Rows from block 2, named by matrix and row number. Rows with one number belong to one neuron. Each number is 128 + 32 x the weight over its row's rms, rounded and kept within 0 to 255. All counts start at 0. Numbers have three digits each. After the name is the row's rms in percent of the matrix's.
# fc1: MLP up (model.blocks.2.mlp.fc1.weight, 640x160), inputs 0-159
# fc2: MLP down (model.blocks.2.mlp.fc2.weight, 160x640, transposed), outputs 0-159
fc1.336 089:144113126187124147182132135126075134136163132173127097138213115131159127142166116194105118165146146159081110089148122145083099109113161161102147159168121138176146090183136163174150148100112156126149129151172115088153118131146106127138161134151109135132145119034109117083095146151151028121134095112152155115112200132128094114189126164144074117148088123106180062124085117084173132120156123040188129138095105112090163140136141139062094136106123161173148069104119113124140124163179080
fc1.337 085:134120140059124132174149126083162168109252086153087115102182072168137135095071105148088143124126131103093118110114208117137124147138119110138176128142124140147088106165052103158151066149053122131132126144147106079116092130063109087183129115054091148120097143163124091139096147135148106155056134178083110121146121129181156129151107125160158097150115141129123113159130114140058096149156121125066102130127126081191126171105101129133113147149143133140078139140156097106101176140125090
fc1.338 102:153109149141185132149075105138121132100125139134101139058161160102132101123160112159086110080180147103109147116130187119104124082156121122142067123115105113195121141152151165123153162143143065114098128068161102161141139072125130077110101204161123168209098137168164181170116144163080111117065128113127101094128084163092082179100092166124178150103153143067154153158072076174151102143116154168091131157188081116085106148114100121144142127138088107149087193120101124110130113161151100
fc1.339 086:171132152211134133132205081107092164133069158120183151132082102125097153130158089116161105098117122096107120155095122175198124163096132111144151107141108116106146170123124202109153190112157103143164121161174184089113175089102114106136093078138118092170163133134120169113166100154155145101091133138154123128119171167119092156067100106102112160062162093144150162089122148162145128086155074118129091161152136118139124099087190146110124103123186065176149080142140215127153080114131129
fc1.340 078:137134158168103139177137143122132039146161144099131146159179102123125123082090147150133129112168103213128069124124086091137098120158160186152139107150169144169156145119121125084181190091140133049086127171139152113102110075153151115072104170138116140136173123118124095119162132138124137082141146129153116205105126127136140052106074154140125150140137124065132139163094170120191133053046080096124186128114081102138097118099112130163132088203138099105121115132149113097132151114156164
fc1.341 096:161150161109143086141125174128122169148127155103120092143079158108143102099103176092150163123197201188141123140167127198156128139151087127101073116086089144150197076059086138138132093099082167123132161097162142127156129130133111101130120173146134173112092124160067154050136089174131134084142095134066123102108106190159056190162120156123148164125113138118145092110139095165137114121142177097170094132180118193142130122161127135143085163131174169118133090090094113146110178135117098
fc1.342 097:176145113126067095148200096111122169151094199109162052167109141094112127135131133137122064166144121123095129153159149171157115080129096161111146155138128137105138180103110147095139125130157147166111178077122148082061158139128117132122035096123191111162114121095118113137169157148096167117085124164133161200133120131093096102160069097148134103126096172123068159131153149201191132115134149098116089118121072081123176143154116134140147106133188119164139137177156182118116095087148074
fc1.343 099:141139133076137184064117148158075149149122091099148168079045128100137117107086120116166063041111128120173124147123116076115156144123142178126124106095163118094184170079161092121088124111112121117171060158117147155107097102149147167097172087148104140129106126111110130035059131127093135164179131098175075113138115135139116169119138091148124170086092088115134117198158145142139097112057148151187149158133142149083099155153110095144075151150129127161099184113150110135113152137165121
fc1.344 123:081108059115137093123143064124123123122157121145093127125159172118126139111077186116197137115161129113129101146090172197172116140182070134132134152160190161114080081096149080149103059148193138095128099097128149157080082182129115138123125072106117116148164138108125116078133088106058130090082123095158097152131147120106108141137156166064117070141122121170165084076108126101147104125106085139206139124115169172183087195100161124095154118130133097120159160126174126114156108159131123
fc2.336 092:182143169103164140114108131169192130144113123055133128099121148111099101163185140070116105122119094114167138126153172121194123166104068129159127152062114112086145154069167107056132129215135152146130114108152089154115109186134132095156121099139123168086150133179167179174147118056063164165158162140166069149119124117146128122137107085136153131180154160100117160081145166141090119078103120189133150108152113163172117106143115092149119132124140093120082191125151123159140131189088166
fc2.337 105:176137113158126126118073131104081097179059158124175158102109179138095080114148091129096090158105093114126161111119085145148106113097103131081141116116146162122112119118169151126107165143093108108103121097161100145159100146121060153111164102206150139129117017094110077149093089107088177083140132080180166090143097099165129155176167128084116135106161136133173134119136189108177152131126110082149127172046154113100122172088125136133083176110104130157149135136068106169124095063151127
fc2.338 112:113159114095113151147135146099124135156115136144165102126114109078142119170149098098108107122083108091110159083064158118095115180136085183057126105196166112151105097193122074093102103104065158161115127086100141145162111054105122117117210136163106088068099093122086117121121160169186119145117100120140165112064101121145103104140144155121101107119144181146119139119151093181134157123133140075157149089138091071151161121210132097111170141156190101085135112194175158135155163111159128
fc2.339 079:098115142143102125151164148128177069115097121197137134072132114137169134114163153138122184159072162109152125112128139110086095090202112142181102139135101161139129109130111113204093161099076211142091096093096024110159135110153119130097105155094156157131113151093184090121108132140102125149120117136179160117141062144134085102149106106094167140160126087116122108139136090120083093166115141150163203176165132097147119078106131141127114166086100130122162150087180118086087113055171096
fc2.340 083:111117141096158162081120117081162126088112102110143080108084168118091122135153100135178157142105152096121142140139149195147158163097066086067095148115076079127122082165100120132116051096140134201173158049134118112131134126121101183201154077108173152135120137160139188143118145135074106108167115150113126118127195091118123127115109092140143120140130139133164109115124066139113152176205146137149075133142177133130187095128133087133118098084124184131148172121106212140147068108118100
fc2.341 090:122132130151150144154133158169127102141119096105163121124183107175091142162161125172097116164102099141114193198100129107119107134121134145143146092081179110122107158160174100098168126147145080157189115149153097131066128158115131144110033042072135153103137140085134111219099147094133110148155164153146118132112116140093175112156111174147053174137130105108067125119131204080146191127110080138102185167147132097119178085116100128095170096116097145101152153121127157117132134093159178
fc2.342 126:090113099132202118125172124147138157151160115136138180129132130112122147133099109109102109133139069197171110163087100188136098105181159115179105147150138163152166096104104074152097153088070111088136128136119149196127131116114157091114109145104118104158183208193179183130112148134094118126122110087084082120058077145195090105127130109114139142120175075136130106144072026137111100071080120171148163178091164159112095133137125165138135135142141136153106132115119126106179108114140170
fc2.343 090:119071124173113145188162085090101128098108145174082092154160101145168137133118109117138133225164105170139125144099152189145131096110087072144148158110078105138102127205077124158122113130121144137102138099154125073140104166093143087184097159089149118125120128158159115143127140121110135113092070125091094145139129106120113058054125189130090150159122169098086095102108087156137143112142123114102091131133087173176142109137135169150148078104123177108153048133132096122117020106108171
fc2.344 116:073147135122078173146147147128102168101114063078142170182129140108153155156189067097063141133133148161110140137125114089079102081147144148121194094172106110196134073150146129110131121132118161166108125087139083129137131105179105126144125181153110162111146160121124164170101127169183088177148156170030113126099116175158126128156100107174056162100086117097081105137146136161127143078103148150095136117112100047085145085135097097170120138117098180094084136164095137113127120100129111