{
  "train_examples": 98430,
  "color_jitter": 0.4,
  "norm_position": "pre",
  "head_dim": 16,
  "projector_hidden_layers": 2,
  "init": "torch_default",
  "optimizer": "soap",
  "lr": 0.0019,
  "batch_size": 128,
  "weight_decay": 0.3
}
Rows from block 3 of a small self-supervised image encoder, named by matrix and row number. Rows with one number belong to one neuron. Each number is 500 + 50 x the weight over its row's rms, rounded and kept within 0 to 999. All counts start at 0. Numbers have three digits each.
Before each neuron's rows are labels from the 100 images, of 14976, where the neuron reaches its highest value: "top examples" is what is common among them. Only what is clearly more common there than usual is listed. The data: retinal OCT scans (Kermany 2017). In brackets: how many of the 100, against the usual share in percent.
# fc1: MLP up (model.blocks.3.mlp.fc1.weight, 640x160), inputs 0-159
# fc2: MLP down (model.blocks.3.mlp.fc2.weight, 160x640, transposed), outputs 0-159

top examples: finding: choroidal neovascularization (85 vs 29.4)
fc1.373:462450483513553482512504442479519547527530530494465491467451539446400506551448501567530468569579442562629564365519434486497515552457541512508517520510480489599545506511425473555462464536411454580554548579448517482388511488524446526520486418511509531382484509460465559515471495464489503439517451460445470563374480544534568414490567393556495497460561468490461524534549504505535477459455557447535492555553569484599444480436471527534534612548525468428430599509479464434583519442487483
fc2.373:466446549478399503472517486635511440551482535488457495575566447589529521574506536401473515402617604453469487506456594509474532589511506548518531451556462440505571479484481540510491525609471581497381547517550431505523453523379532482532497527524495434588536515604485469533424511428531550459458482518515488384517572503609443547499401527408471530510433526545489489541494506506469513499467474474516516452534483468439508563495519464550512387519442497489501455482594477514529460509549455

top examples: finding: normal (82 vs 51.6)
fc1.39:499419461491577490579446543444552503486529472615484474580619403503521498555530542461484505486412421554541437424593519575552501534499467521482499480489470470531498541449478481526550514537565527622424566486445516558569578500494547457441496509566492469476577481388551430484444470538496456473508498499540633451447497457468546574469481538433525552477460340483585464495536537623517528506567414510537468510507522474476509508505575523457474565495552489487535515567561481500412487515454445
fc2.39:482515474544569489482515441505464568490416608523514540529407483450505485523403437549508479540580466542525577525484514508567513571513482520535529576497536495454534476455518606459535555468569493397509476457509492392561517536540433500515487549458475550584411497616485449588547539420439508568467499527495513493525432516507417504530573525590450513503583551471423471524479405404491508480420584441493547525456407481515530470498538435533583426483480496588479454442484553503630497547510434

top examples: finding: normal (79 vs 51.6)
fc1.334:516430505534435469586565530476571525515499519469474390579570553486524520490508558593454512529431456571438478485463555537515565468555430498575443592478547472545560408377531519510537533517599457474528413443531518459544564591499506496511412447481472424509581483416457468515486537469534502502574413509521523492495507481534514478404521480588539535547379463519527405465581466452540533501437524444571472481526499546582522510463489566459509560413508563550551518466502562468424442506484597
fc2.334:496533447483474475412461562489476590509438505458492522519574427552569468520513482596581421432418453531488482467561565460527455481568475569468520513466461597399513512530501404447482468506472486520555463545472444579488454463543486489470561563522483484500557485400491482480407448568398507516390477410499534474484518539449603541599481547462532600514516624517482422466545440548469481483434483558522541462476572495534532512571502461424572514537510409506473460466453626465542537468524487

top examples: finding: normal (79 vs 51.6)
fc1.451:466460490463547555529476513429507396460459407522501516500643530451543462377390548537409430517572484539462523483537584491475532390487447529535417537512547451514437537468454437308542463576429530574541529575407467484525511453436471487454437536434455506513515523552507508557434438416465446513543528489509491432606490557521492419477493526469517474569552538478509430501543520518472462467509438517435516471511478500483548423540506511471504493473468462531530453449545500507375513481468496
fc2.451:592544441466547470490462456607517558592512662413555561481477416545467519533574435527545522458455556395458544514512436476607452545516599507462500458544475555538545539446469586453572570429560422453508557481498413440484491571580395480501526519597467468490483490446531514495478557525425507478483501538620480574484448531472514534496530507536561482441517489534511530530451515497527581480516587441556559512516483460504472558568489451563502503495573538508477592486534547555569475471519487

top examples: finding: normal (84 vs 51.6)
fc1.342:480499538481553463484478523408515566427538513375528441558449495536493461467480485479526574557509407435520499471485486489521488544518512523551539511459559488499493593543549481532490457561473545537480464538582508532602444492516441556394505417565417513468449458521531457604443551513388396536533548463509591441439434466543390424516549499510549485527449449480412455530402545398486607449551499453502497544581460478522483519468514526467531533449425413534599474443567500458545550488515457
fc2.342:457539428564497532506540516596527516521510477526550489476559526528505468542412492537547475475561429521495501505472474509554478474395540491481509594488489550474619490583504558473492548590575532428564611453456493511448471448477550458511532511483519421565467479554485500488551452479526455533506547577468495446420502529597571572494506476529461490357514414576451484527500415541469528452493475543481482452540405549467477499525513591555457482503517467412351531390514630476551536576465443

top examples: finding: normal (86 vs 51.6)
fc1.24:451534523433511510578421532515479428459494605512491516554518495528519480469495498474517534430427517421554527437643452462469589555484437475497382487458544510585469601560469601499560525432538514499445518536430516512507443462499550502487492537422517457560415503480550591528527540497501566512547452594425537470419466491504528566436581507525468532485403502539431429520482478501489510586486497426512451532630452492483432463481464579425404438583514415535487506461470513479513419537503467
fc2.24:414533475483509487540480563460564549468460491536494544499486498442524563432421524496485512531476545538439487587429472555528518442495570451488545505499466520495538406510450480495440516530494513403523474464497469532464552470515411518452529522508489541505500512574410395495511441558412437530461367567509565487571436579434591465495419519504488501360489534503454590543583484522410473432412486498498529512503539380527566423473448459531586559426492518541425531571442443593496539468444445

top examples: finding: choroidal neovascularization (61 vs 29.4)
fc1.272:455529485571549495425459530432514494433522553476485479507500537516539491482474477435454586513475456537465373566506413441550495579525429594577548486518514508487543575464541495562555465417555486478450493497486468494569490482546540496441465419540468554506597544508486444525503447525379515477525424502534367542530487471455409452453475547442491501645506471459496529540536405474460551411550428523508422492457394403479379543519484513436441545461474488565508447482489492468538576555487536
fc2.272:474513511519453484549515510469574445461475488534475529468541454600517424454469470435543550435562503447432545500419549423498561480421536487477493467477477371492557463583524484590510534532620559472474436454520481570429450477478577539541431531500445445455486522508567517510514616532542485527580578523476573445432479459567517474579432447459524418466543493581507450440407484440554529556529563490491537508537543479503563514530480430597511516527522603462513580562450447518579583558452442

top examples: finding: diabetic macular edema (29 vs 11.7)
fc1.600:390557367507513464521518490408492489488467574585508477551521508479504521471510434491428485526425379431515494537445488517479459509474517530509498484506523583513575387486594563454504485498582458518437523469487489598482481519520548450466395489462378548492382493436551441512462501491489550427385436530571482482473546516462503527454421562484495484486493488515533492446481455519531417432505489565616497540506528499518431557508628438559477434396478465539466433452477467463522508578441474
fc2.600:521495515449476510511411566590452506496484419428460510526499468530515475387545520486460575501547643572483474437612566534543538462456476507488526507529465593568483532506508454490557550583452522434521568543448481460507509422472432452495470486435515498498390538485460612546486574471500447512549466568431571475508542450484408599551493437520494450474503574494427417529499512443538461514503550383391402497495431493521559406514464474481458439597467512463488483516469559439441503493516490

top examples: finding: normal (89 vs 51.6)
fc1.265:566432458564592559484556477531511498445609497554442578561577428554449446503442431458493432422546476425551547517525513463445541538510487512449479516476475525576483475523499471448496574553465403476484624520542551473523505498544491459505457547590456509541554547597597542513458484522449610512387569555520478560573484399497498534537568463429527389522513425504477420513441443467543463524533426453466506528493555506470505565386534479527456532526499554499415593538498551484513500472530522
fc2.265:538549491556510495556465506521470585554395609463521505509494450492529527523558508569618390445503538422487479529465498470446453446494479492539501527576541487524474464526461475545553380546497500503506413443407583445606479495524509474549560518535455557376466462355525505568511549483474502494450435403489553471448494529535497576519453499469543490459576531454555559495479428599506518509522480502534393498453536555449424577428475502455556489468532460482480529588536585608518483463512468

top examples: finding: choroidal neovascularization (62 vs 29.4); finding: diabetic macular edema (28 vs 11.7)
fc1.483:595455501539561554540589492555473461478551395499470500449570490492549491499550510573531464559493547502539497509513464434419515475530409446455482423433481434383601471482545465480439541468501445511583540505518544525392559460453448481544490470543541543459515502475542533531488538413487552551490417540553475435420490568394514526381514461468537454466473516532523528524469582602490468490523459544608473543571448529557434498566502479530571412558506487558502519551495476423469586614495437
fc2.483:461485528575441483492404466485485481494515619527469520558446451498449454498392534455377526471572420568462538497466536569517442579510543559536539500487513525524456590465485591563580452507511542481353489503480460432541467448454509507487523513415489543541544363480487407477482491507486554491467505424500505511613558405486501473589490546471472553535442468467548509549560530518476458504423528510435568424551464589458621466427465543496497591497569526487482510462552507559529473447523522

top examples: finding: choroidal neovascularization (70 vs 29.4)
fc1.236:507475427553508552595452471486574437595466455554498462476507534496641563477522614586588483387428511574518515556528450526505444514526610537434498504511469486453504555486534490477471443512523494559437491362554527524426525560544402518466433490484487456571519524506496426525460540436448565503465481502516481490591420483507507533481438577554548454468515466455555443478524501481505513530613515482516541500484501532473460525500413488553588480531604485462529456442424434502528456461394407
fc2.236:518557520507549534489528615532527508396475558481417487494521520483498446489419439449449463504561493465483529500393451531569525505541408500464506506500426425527503436582433554514504557478444471542530521612545497452597479476443475499470469562463508559505508530508476527486475415412589536541544473466580546465490610526510497448449510434417530568514464498507414537484416455495598594553393450501448457506512548472532406415466511506518439440457460417544436525516533502486433443603465587

top examples: finding: choroidal neovascularization (81 vs 29.4)
fc1.200:448532475479464515512456481542450539547487477453544483503587571531467403523490492568436419563498448479560588466605614467502518443560490527511489533501490529512551468508505417414497453400497556482553447496552507562355550572538549568539483470534529457520510498456410464520498502497547676479495475491487533535471446583584494561435521487524497514419454452548456527478472580455490465473369519515565563440583507538591470508532501549542440511548496556487573460424507586507506525473472424
fc2.200:559471513567573464601601552472541417504402536559465560449385476413494561495419492539552487521563526525520438447408489560447503538524533476499430482535570475406461521484483543561540541519493535586511506549439531468524445369510548549496641469472486529453519509544560484508445515572467426486578475502495462370555483560419480476584440476536456556446461516453529484458500519569550573543568509484392482471442530440440507500465518469449524501552517492426456483510529439511532451456552537

top examples: finding: choroidal neovascularization (63 vs 29.4)
fc1.76:466542481507497520568539509452505427492467516487477426562488451533582544520460565463542606440491453475532461529540413457540548561476528580548440548434485512493378575399478487449498516479550460527492538450448563474567507519555472443470483472417471565562500442461529545426592525431554502459593465574547397474478474575416475459516483463488523507576457467409446405603536633457576447528472473561509497556468472556474525481546494536544465448465489538532520447615549449557490529529495568
fc2.76:528473582457510525403425471494547455505427465500507604490482527476459472489540473556519458540495566478508555422490538524469406512517428470544540455507498443517520467513434534570501485524377624426536494554502428444438418486447540560506535425502504541397536496398526438516462480581458512553416473442541593439500524490567541551417469533458528513497435361507545552438497431543412487522525514447485529493595572546522471556401503535513625490553563553482527557495448473494537459500520475

top examples: finding: normal (82 vs 51.6)
fc1.178:502479564532518524510535518511492490437508561520489506506554465553479534436529496500531506513544520450531523471536535441455524584544452513444388387554599466481498484478530452409448490527418467492516454526551549515561498540502503481504636526513463475519602498535513517495591527601519509523472535553525497455427463458531519443498582474592537379458400537594535509595441488411484546562505451509494624471495514448487571604465470506433444563465406407559540449496448488447482417415585502
fc2.178:578537452483536528558478559577474515505529465520548423488495567553573517505489499497553565487466570422537488513577549463482539475561506446607513598464446547497505476423511421432533464546507447520556466620475470459466522375466528413623476439542461350439540450447469528585503563422464451482500522534545486588487527557572536551463488558576448515501507453486522566540510468522508427484464501517488452582533553483579448510406474493546561497556549420505470510546500542448491451535514610

top examples: finding: normal (80 vs 51.6)
fc1.525:473405494449433472442570500561464375387522466478501498495445466489605488543513461493538511518573517512506472453448534594520508450535506547562422508514471453567466551465463480491568497449533516533462531507549552480568476463486534467562461504457487593520478467596501469530424464566418652468472487520560547453374434422522512519436472490498502550623535510530578470561586509505514462469543521497554561564514456524498551562476627377472513526578483501521552510500425472493521507435568442
fc2.525:538528504465488481474431474436536535584498670473485504474510440504471555547522429507476516476478481513459532514599566494458485523595513463424585558506531475462582462497463462520439469472481483490552480478492565423489489525567483508411576474534542416568557570402576546515553577381660441508502539454495479543555571551519508498523531522561508473569488508384493494481373446531515589520551496491473466550507430512511433463540431574491460447507494469525534487547586526464517502587473575

top examples: finding: normal (79 vs 51.6)
fc1.353:451546452476506482507541498503512444546450597486566530521461562461594449594481493422434512425503492498448530511379614515519506482493449557432493493419459528461455478517500541584532555426422456514434480548444422514521556434526516574489504477514546429529442470523499422446529446411549379482549469507532489430502484417476476523430475523493537601445485452492550529484490441485630430512526506457569480420441488507498588455471425535540496577621497424492532510522411449515489516431495578
fc2.353:578512482421481451625450408419487531501449482461543471406484450513489533426511456509507502515426478439506556474614418493546409520484488499567496415530562553471435518478483388467433503473446476540546544493582529436454488497467501542517565536525571538443513438477472558432518540587404548588484486535571516532501465538406487509515447514451482430592556534497527594487603506437613586529578481473475535556533501589533424529553525460551446496477491535533561482508472589481490507444525526

top examples: finding: diabetic macular edema (33 vs 11.7)
fc1.234:466537504492477486447440491514488572449410505470475527583442510526484427479481605468498526408488471528488527461553493567487528498442462374435504419568467465496502463557492501432531595556469455494386508427449423552519539462511510438489509524512483446525518469441455447621509463492520445483600511477604468424576499377513470498540557436482502599423480470571514592564476505468510486594501590524460539435567452573521464503541472513483443631404420506551496531473523451526453517523515473
fc2.234:507520565537441504530577504498475415486553503539575453426487553440548571523521422414511484526440423564431525548449466477518508472583491494561586517435519498559463489407463593511473460496539616538477478597445531526485451470506493664499487498519426511511544484525472512431539526483466550528513451495475528454445538582519574454552369556497480484491465547480491438380619467508504472440503364472519445514474556472514557478384411475527504456545471514545519496520437539518574489456553517

top examples: finding: normal (83 vs 51.6)
fc1.566:451597486585490546484605496486528468440450528396489496568544529487579554430545602406479502494486495461506495491448499435534506522419503417456468568562496399464549521436408548520565558487459490471486478418478537470538534539493482510528449483449480401525644451562560524453512513486579491406549522450498489464545496466472521548598516441524505577471461504556452491543545468537529419457471503543520520479555508499566576537505482496484459628392506385559418532474410571539527486461482491
fc2.566:436403451519539496574536481427516314572470522532512511462426434518429545486519494554529481498638513525455524620470496556512415587539393437560484514475509521503515449432514512450523454491573493484410515532478430494510473530489451477620504559473516461492500455467447503432491501528376518471496493601537472535525478597525520420495456445445537504500424474525485512455507572495463470484472431613527426579605526487479515468506453505577468483588541471488525491560556481476476513507420468

top examples: finding: choroidal neovascularization (67 vs 29.4)
fc1.56:480421425420420456516524479528492543440491455528538570460558378510472598477505530581538446480476481584541520512568436519580543648519438521523556405450577479507521479542505527461533544580455501523476573493447562563465464457581410529440451509431479427512474590481530512429516464481487486497550474502494539493392607439575551550455554496515496543514547440495407452507550597526506487486518542554461555531476443460516526535558417539460585444445482418501493509507397507461506452540462485
fc2.56:518523573523511583504490561403555509512502484440472462522355626482489439531495486399470410467436547433549569514572467523546494510526559430507479461547448438453429583495474538485500475434522519516546524497521435519526581422476502482437479434573504536443531449506477458530479491507525445501457584520458559400487455457501509472406539516448492491528409537482467594528409438477526541533505519470529482405607527478517395589501445480578461602457473491535503598377520511510532447494468516

top examples: finding: choroidal neovascularization (85 vs 29.4)
fc1.18:564498494555532506528494491438524505576563415523565441513493531447501508518447571487469485522472461479524495465487615497534473497466494557507547499520502479559470431590406487601567484430538511528475483410477509518517535456428600477585404462464495491475576403549534529547544544542477493493508400569480472457537509444508542475521534484420556550529493457491626584432544491492463555456548547495509630504514560422409513512453527547498543580422451549472581437570541599450440526477433616
fc2.18:443493555484516512571589564523545414442418493502540504520392460514468573522566382478567459549494491487389419512443459462463507531501483512494482537469543488460474484534510555556501514540431486463516453474552488534581537561508442486544489443529452574507500517590383419509460481498555525543476576433515528473470423474505514474649429494548384460440531380515467447470463458387493566469464487497400530440532467489511494549585488520464479448554537446532544474476446572451564429499471419

top examples: finding: choroidal neovascularization (72 vs 29.4)
fc1.410:522425666471470510513496535537493563613498544530536500494550509420545499461440405412484496483448495426447555564520568495533526527477480475558434469458540518564500496443482468488537530471431466495547478535490485476498425548501435510533525484618502398550541447539443467558450496586390531556484495554507390467466540508479454581527446504592534593510424488416469467502531551522402517500441469472445513509611557509462483482467430566484485527497498545547504529403458474456554653533535496
fc2.410:541476475496570437425497484468465492466490504414447449505539438622581513596510590510456589575523517572527541456434511583527430402578534450505585530427471599457531505497533485440547544512535486540488557520579436507485592515525432509394458531436474565467500568460525541565499536525431459441572459498531555619508514481510550439510526450545494493501443523501392473518434499554570484467552451553463520414431462544583475444547579509427437457497468556532504452572526490503469479440513539

top examples: finding: normal (86 vs 51.6)
fc1.275:440541410513550463498442439496425460501516474483502518510517472522525452498387440573544505512589547488499462538538603635631412523427532511442511521517519461506434594498516593527486529512520457466404449454515541486566537500443478482448495485556540533508523349493559531472458595487554481482505557492545500525489477470550539636426507468501483429608480507480478523503495488562526445481512542437521510525468559521496569425514372542476554422470539451482418462509475531415609469492519456
fc2.275:472422494540516463586482473475540555445501482491476540516407480470584641553416564521541554450465497416520463444574530447492468441530501469535484421438514462507451507544449513437536479469505529472592521466475543548473512496491563441514524508477551534441371591483422490537559447523451577458437491540525519495513532578506519530486446483545563522463503436562548441613469556531467429464457496479472516591542481437539501539449454446470525499386542553431472451355505436512548546609399497

top examples: finding: diabetic macular edema (75 vs 11.7)
fc1.511:624557618584536468511577511514473491513614421448517506502465457500427450576493429483571570444566539539485551497637526425527512471483435529472582504452501540506561453562509510486456493513479531462472419426488502503499447560560512529527548453538525420507510543521376544484460618543505447484542473503514430516496528444380437484550457450546520518494465476437527513418458492568435490519583518479527496522564454523533501406502454491457455511472581521529559465543585563457575473596449442
fc2.511:525497442495476458464468512408393489527519513494562491512509436499505407528515523455476603548548418533531459533449555551497543461509562492381488542532453607465445531560521603502501473516541434372517504487496556437523577446529480442402504464515470480442435564486562515488549477535507449570476505509363550554579508561529458544569586467557501512579532605471547519502490546511549471455523452609537539528481495538507458476579523524388460465568534480464506524466384551412498545520566493

top examples: finding: choroidal neovascularization (84 vs 29.4)
fc1.203:435479518498449428430494501583452419525550525629440543517554512546568555505430534508437521395454493537471508430520537528501483572485498522412562485519481549570481525483530419476500455444501367482539431517541471454473479495490450462547490407482474598495471450535450548445411579507512440482512495566519536498521502482456552549391480478478500492481446422452461411550467649573589471486464552443539450533486478502493558520417404511490570390461466507464486454561492508481404556537546541
fc2.203:528504541530458577478531431482525502491470489452501459465544535432414512520470486447515527472571511468464532537555555591412421615457526518548536441363462417452492504538444572492587455529366497413473497456486502511569481415559520497479428448567485473538545436483538397550610487499464522485428484446518468548433545505489569388543469430499520497539478616497536565572571444466447527465503491509474563572525547451577412580566549535509505511549575509544522492477544474523552490503529456

top examples: finding: choroidal neovascularization (73 vs 29.4)
fc1.188:429365521502523405498435484398493511485512435504449529454493530447469527466492474478520607485470557509472409453456474571437466409508497498535505449494583497580500531425573462497453483447424438532496643475559502515519584522341529518392477492482420542557416553547479444544440492567458493556567530526487499597487477499559458543470430536491442498418555501423546513543473469445507543467565535528598464489456464477532542567527400488482499506500500531472517558487520465402482454547501454
fc2.188:497426539502504528558500443528453391494540442484493506481479500535526429397507531447511505485420458499465480474565443512500561515526504539457397514519606505432567519460506489450571505396425493457487583469565508510467494438534486570539436486536525587548541543472484481459597582470467647560508456519536537484504498565452565466571469490516552523576505470489594401447534564476571557525499481435440632465470545417465535486419472527505483501553602535546510482548592546613544482478510446

top examples: finding: normal (79 vs 51.6)
fc1.173:453508430552444564539460511458450407503430441512475603568445435444543532461531487589498581495520507644602500463494481440470450501518575526490572575496497497541556512498420451542485405547532500491472484469616453474414586551460486540490541499530493483505464477503447525510471489512543487483443572525472519371477503434614438478490497568478486469426545491509517396464482531574519553428467531452551494613467484432495449505537431502533526499493513400539373535443526522498508597545497444
fc2.173:473512493474546476484490561551504527464548488490542491523539541535490473550453501464475538460418487417469517503428400616557493498505397519529447606504520482470443423457531499494493535545544506571504547528365517497520480452545460416513388492503501420514509539416548562564428510446437532440463446581492524560563354428395453510532529454557475492547502383512457613477473548535518505518609466540451504406558586566542530563500458484476581515480476567439542481528466487516561480489538511

top examples: finding: normal (84 vs 51.6)
fc1.396:492538484491454553548524511431532567499489467515498529500491510596496563472510514512480556524511596613469463556531584531503477566596551560448451424525468524461540494462447543457592468463478579557475484530523484571594329592522327490480574528468637539553577557436462533485426542520528445444545507495523507412488402569497531532487501495481510526539509508494548522480562564452485483475491459534520507457472427503496474518539555566458469568498547434451461620498475525499519459576510440
fc2.396:564530481472459572481545429489459440464510526640568460527534456516501553573568514460536543499467501445398519529514539498507456558441420428564470564521513484501517484524491440557436431500514411466503507462465507427482491441502548453545549468532465580513572474441506421403562486451522518567579538478437528547519563453570523504445549444552529488462451518482482485509443504573499546461606436496609545497491522457428546602516484541402518471442447479537503360598518462568435602574520502

top examples: finding: choroidal neovascularization (78 vs 29.4)
fc1.241:491580433466524461543515495518490460499489565528508405443497440533516556488610555551567488515367472502542544547502600548444443479570505504528461458546449487545469443543492458421556539490472415512583564493519455547507426619377469492460507438438494451550521475452544427505474509462530386442488557575473436467412408521481565585497516527495463480444433498528534485581541553428523533480582551547505425436545514529536507470464509520436551472492471424506527559399496485455559525555597479
fc2.241:541408531482523532409570465615539546531511531467488594552386511459512520552502496486466427481516477485513493464582406468500591533485477465432512464501360446531506526472507472571528545498489577452501532491452495526527501540521540502503601521532509666463497424499476480443504435492490470571465492395553533567563524528559537540569447504505594486524647458483520530505448468490522455488387477477477500560562502403432486452515444458541470573463552582445487514584436515495478572484453543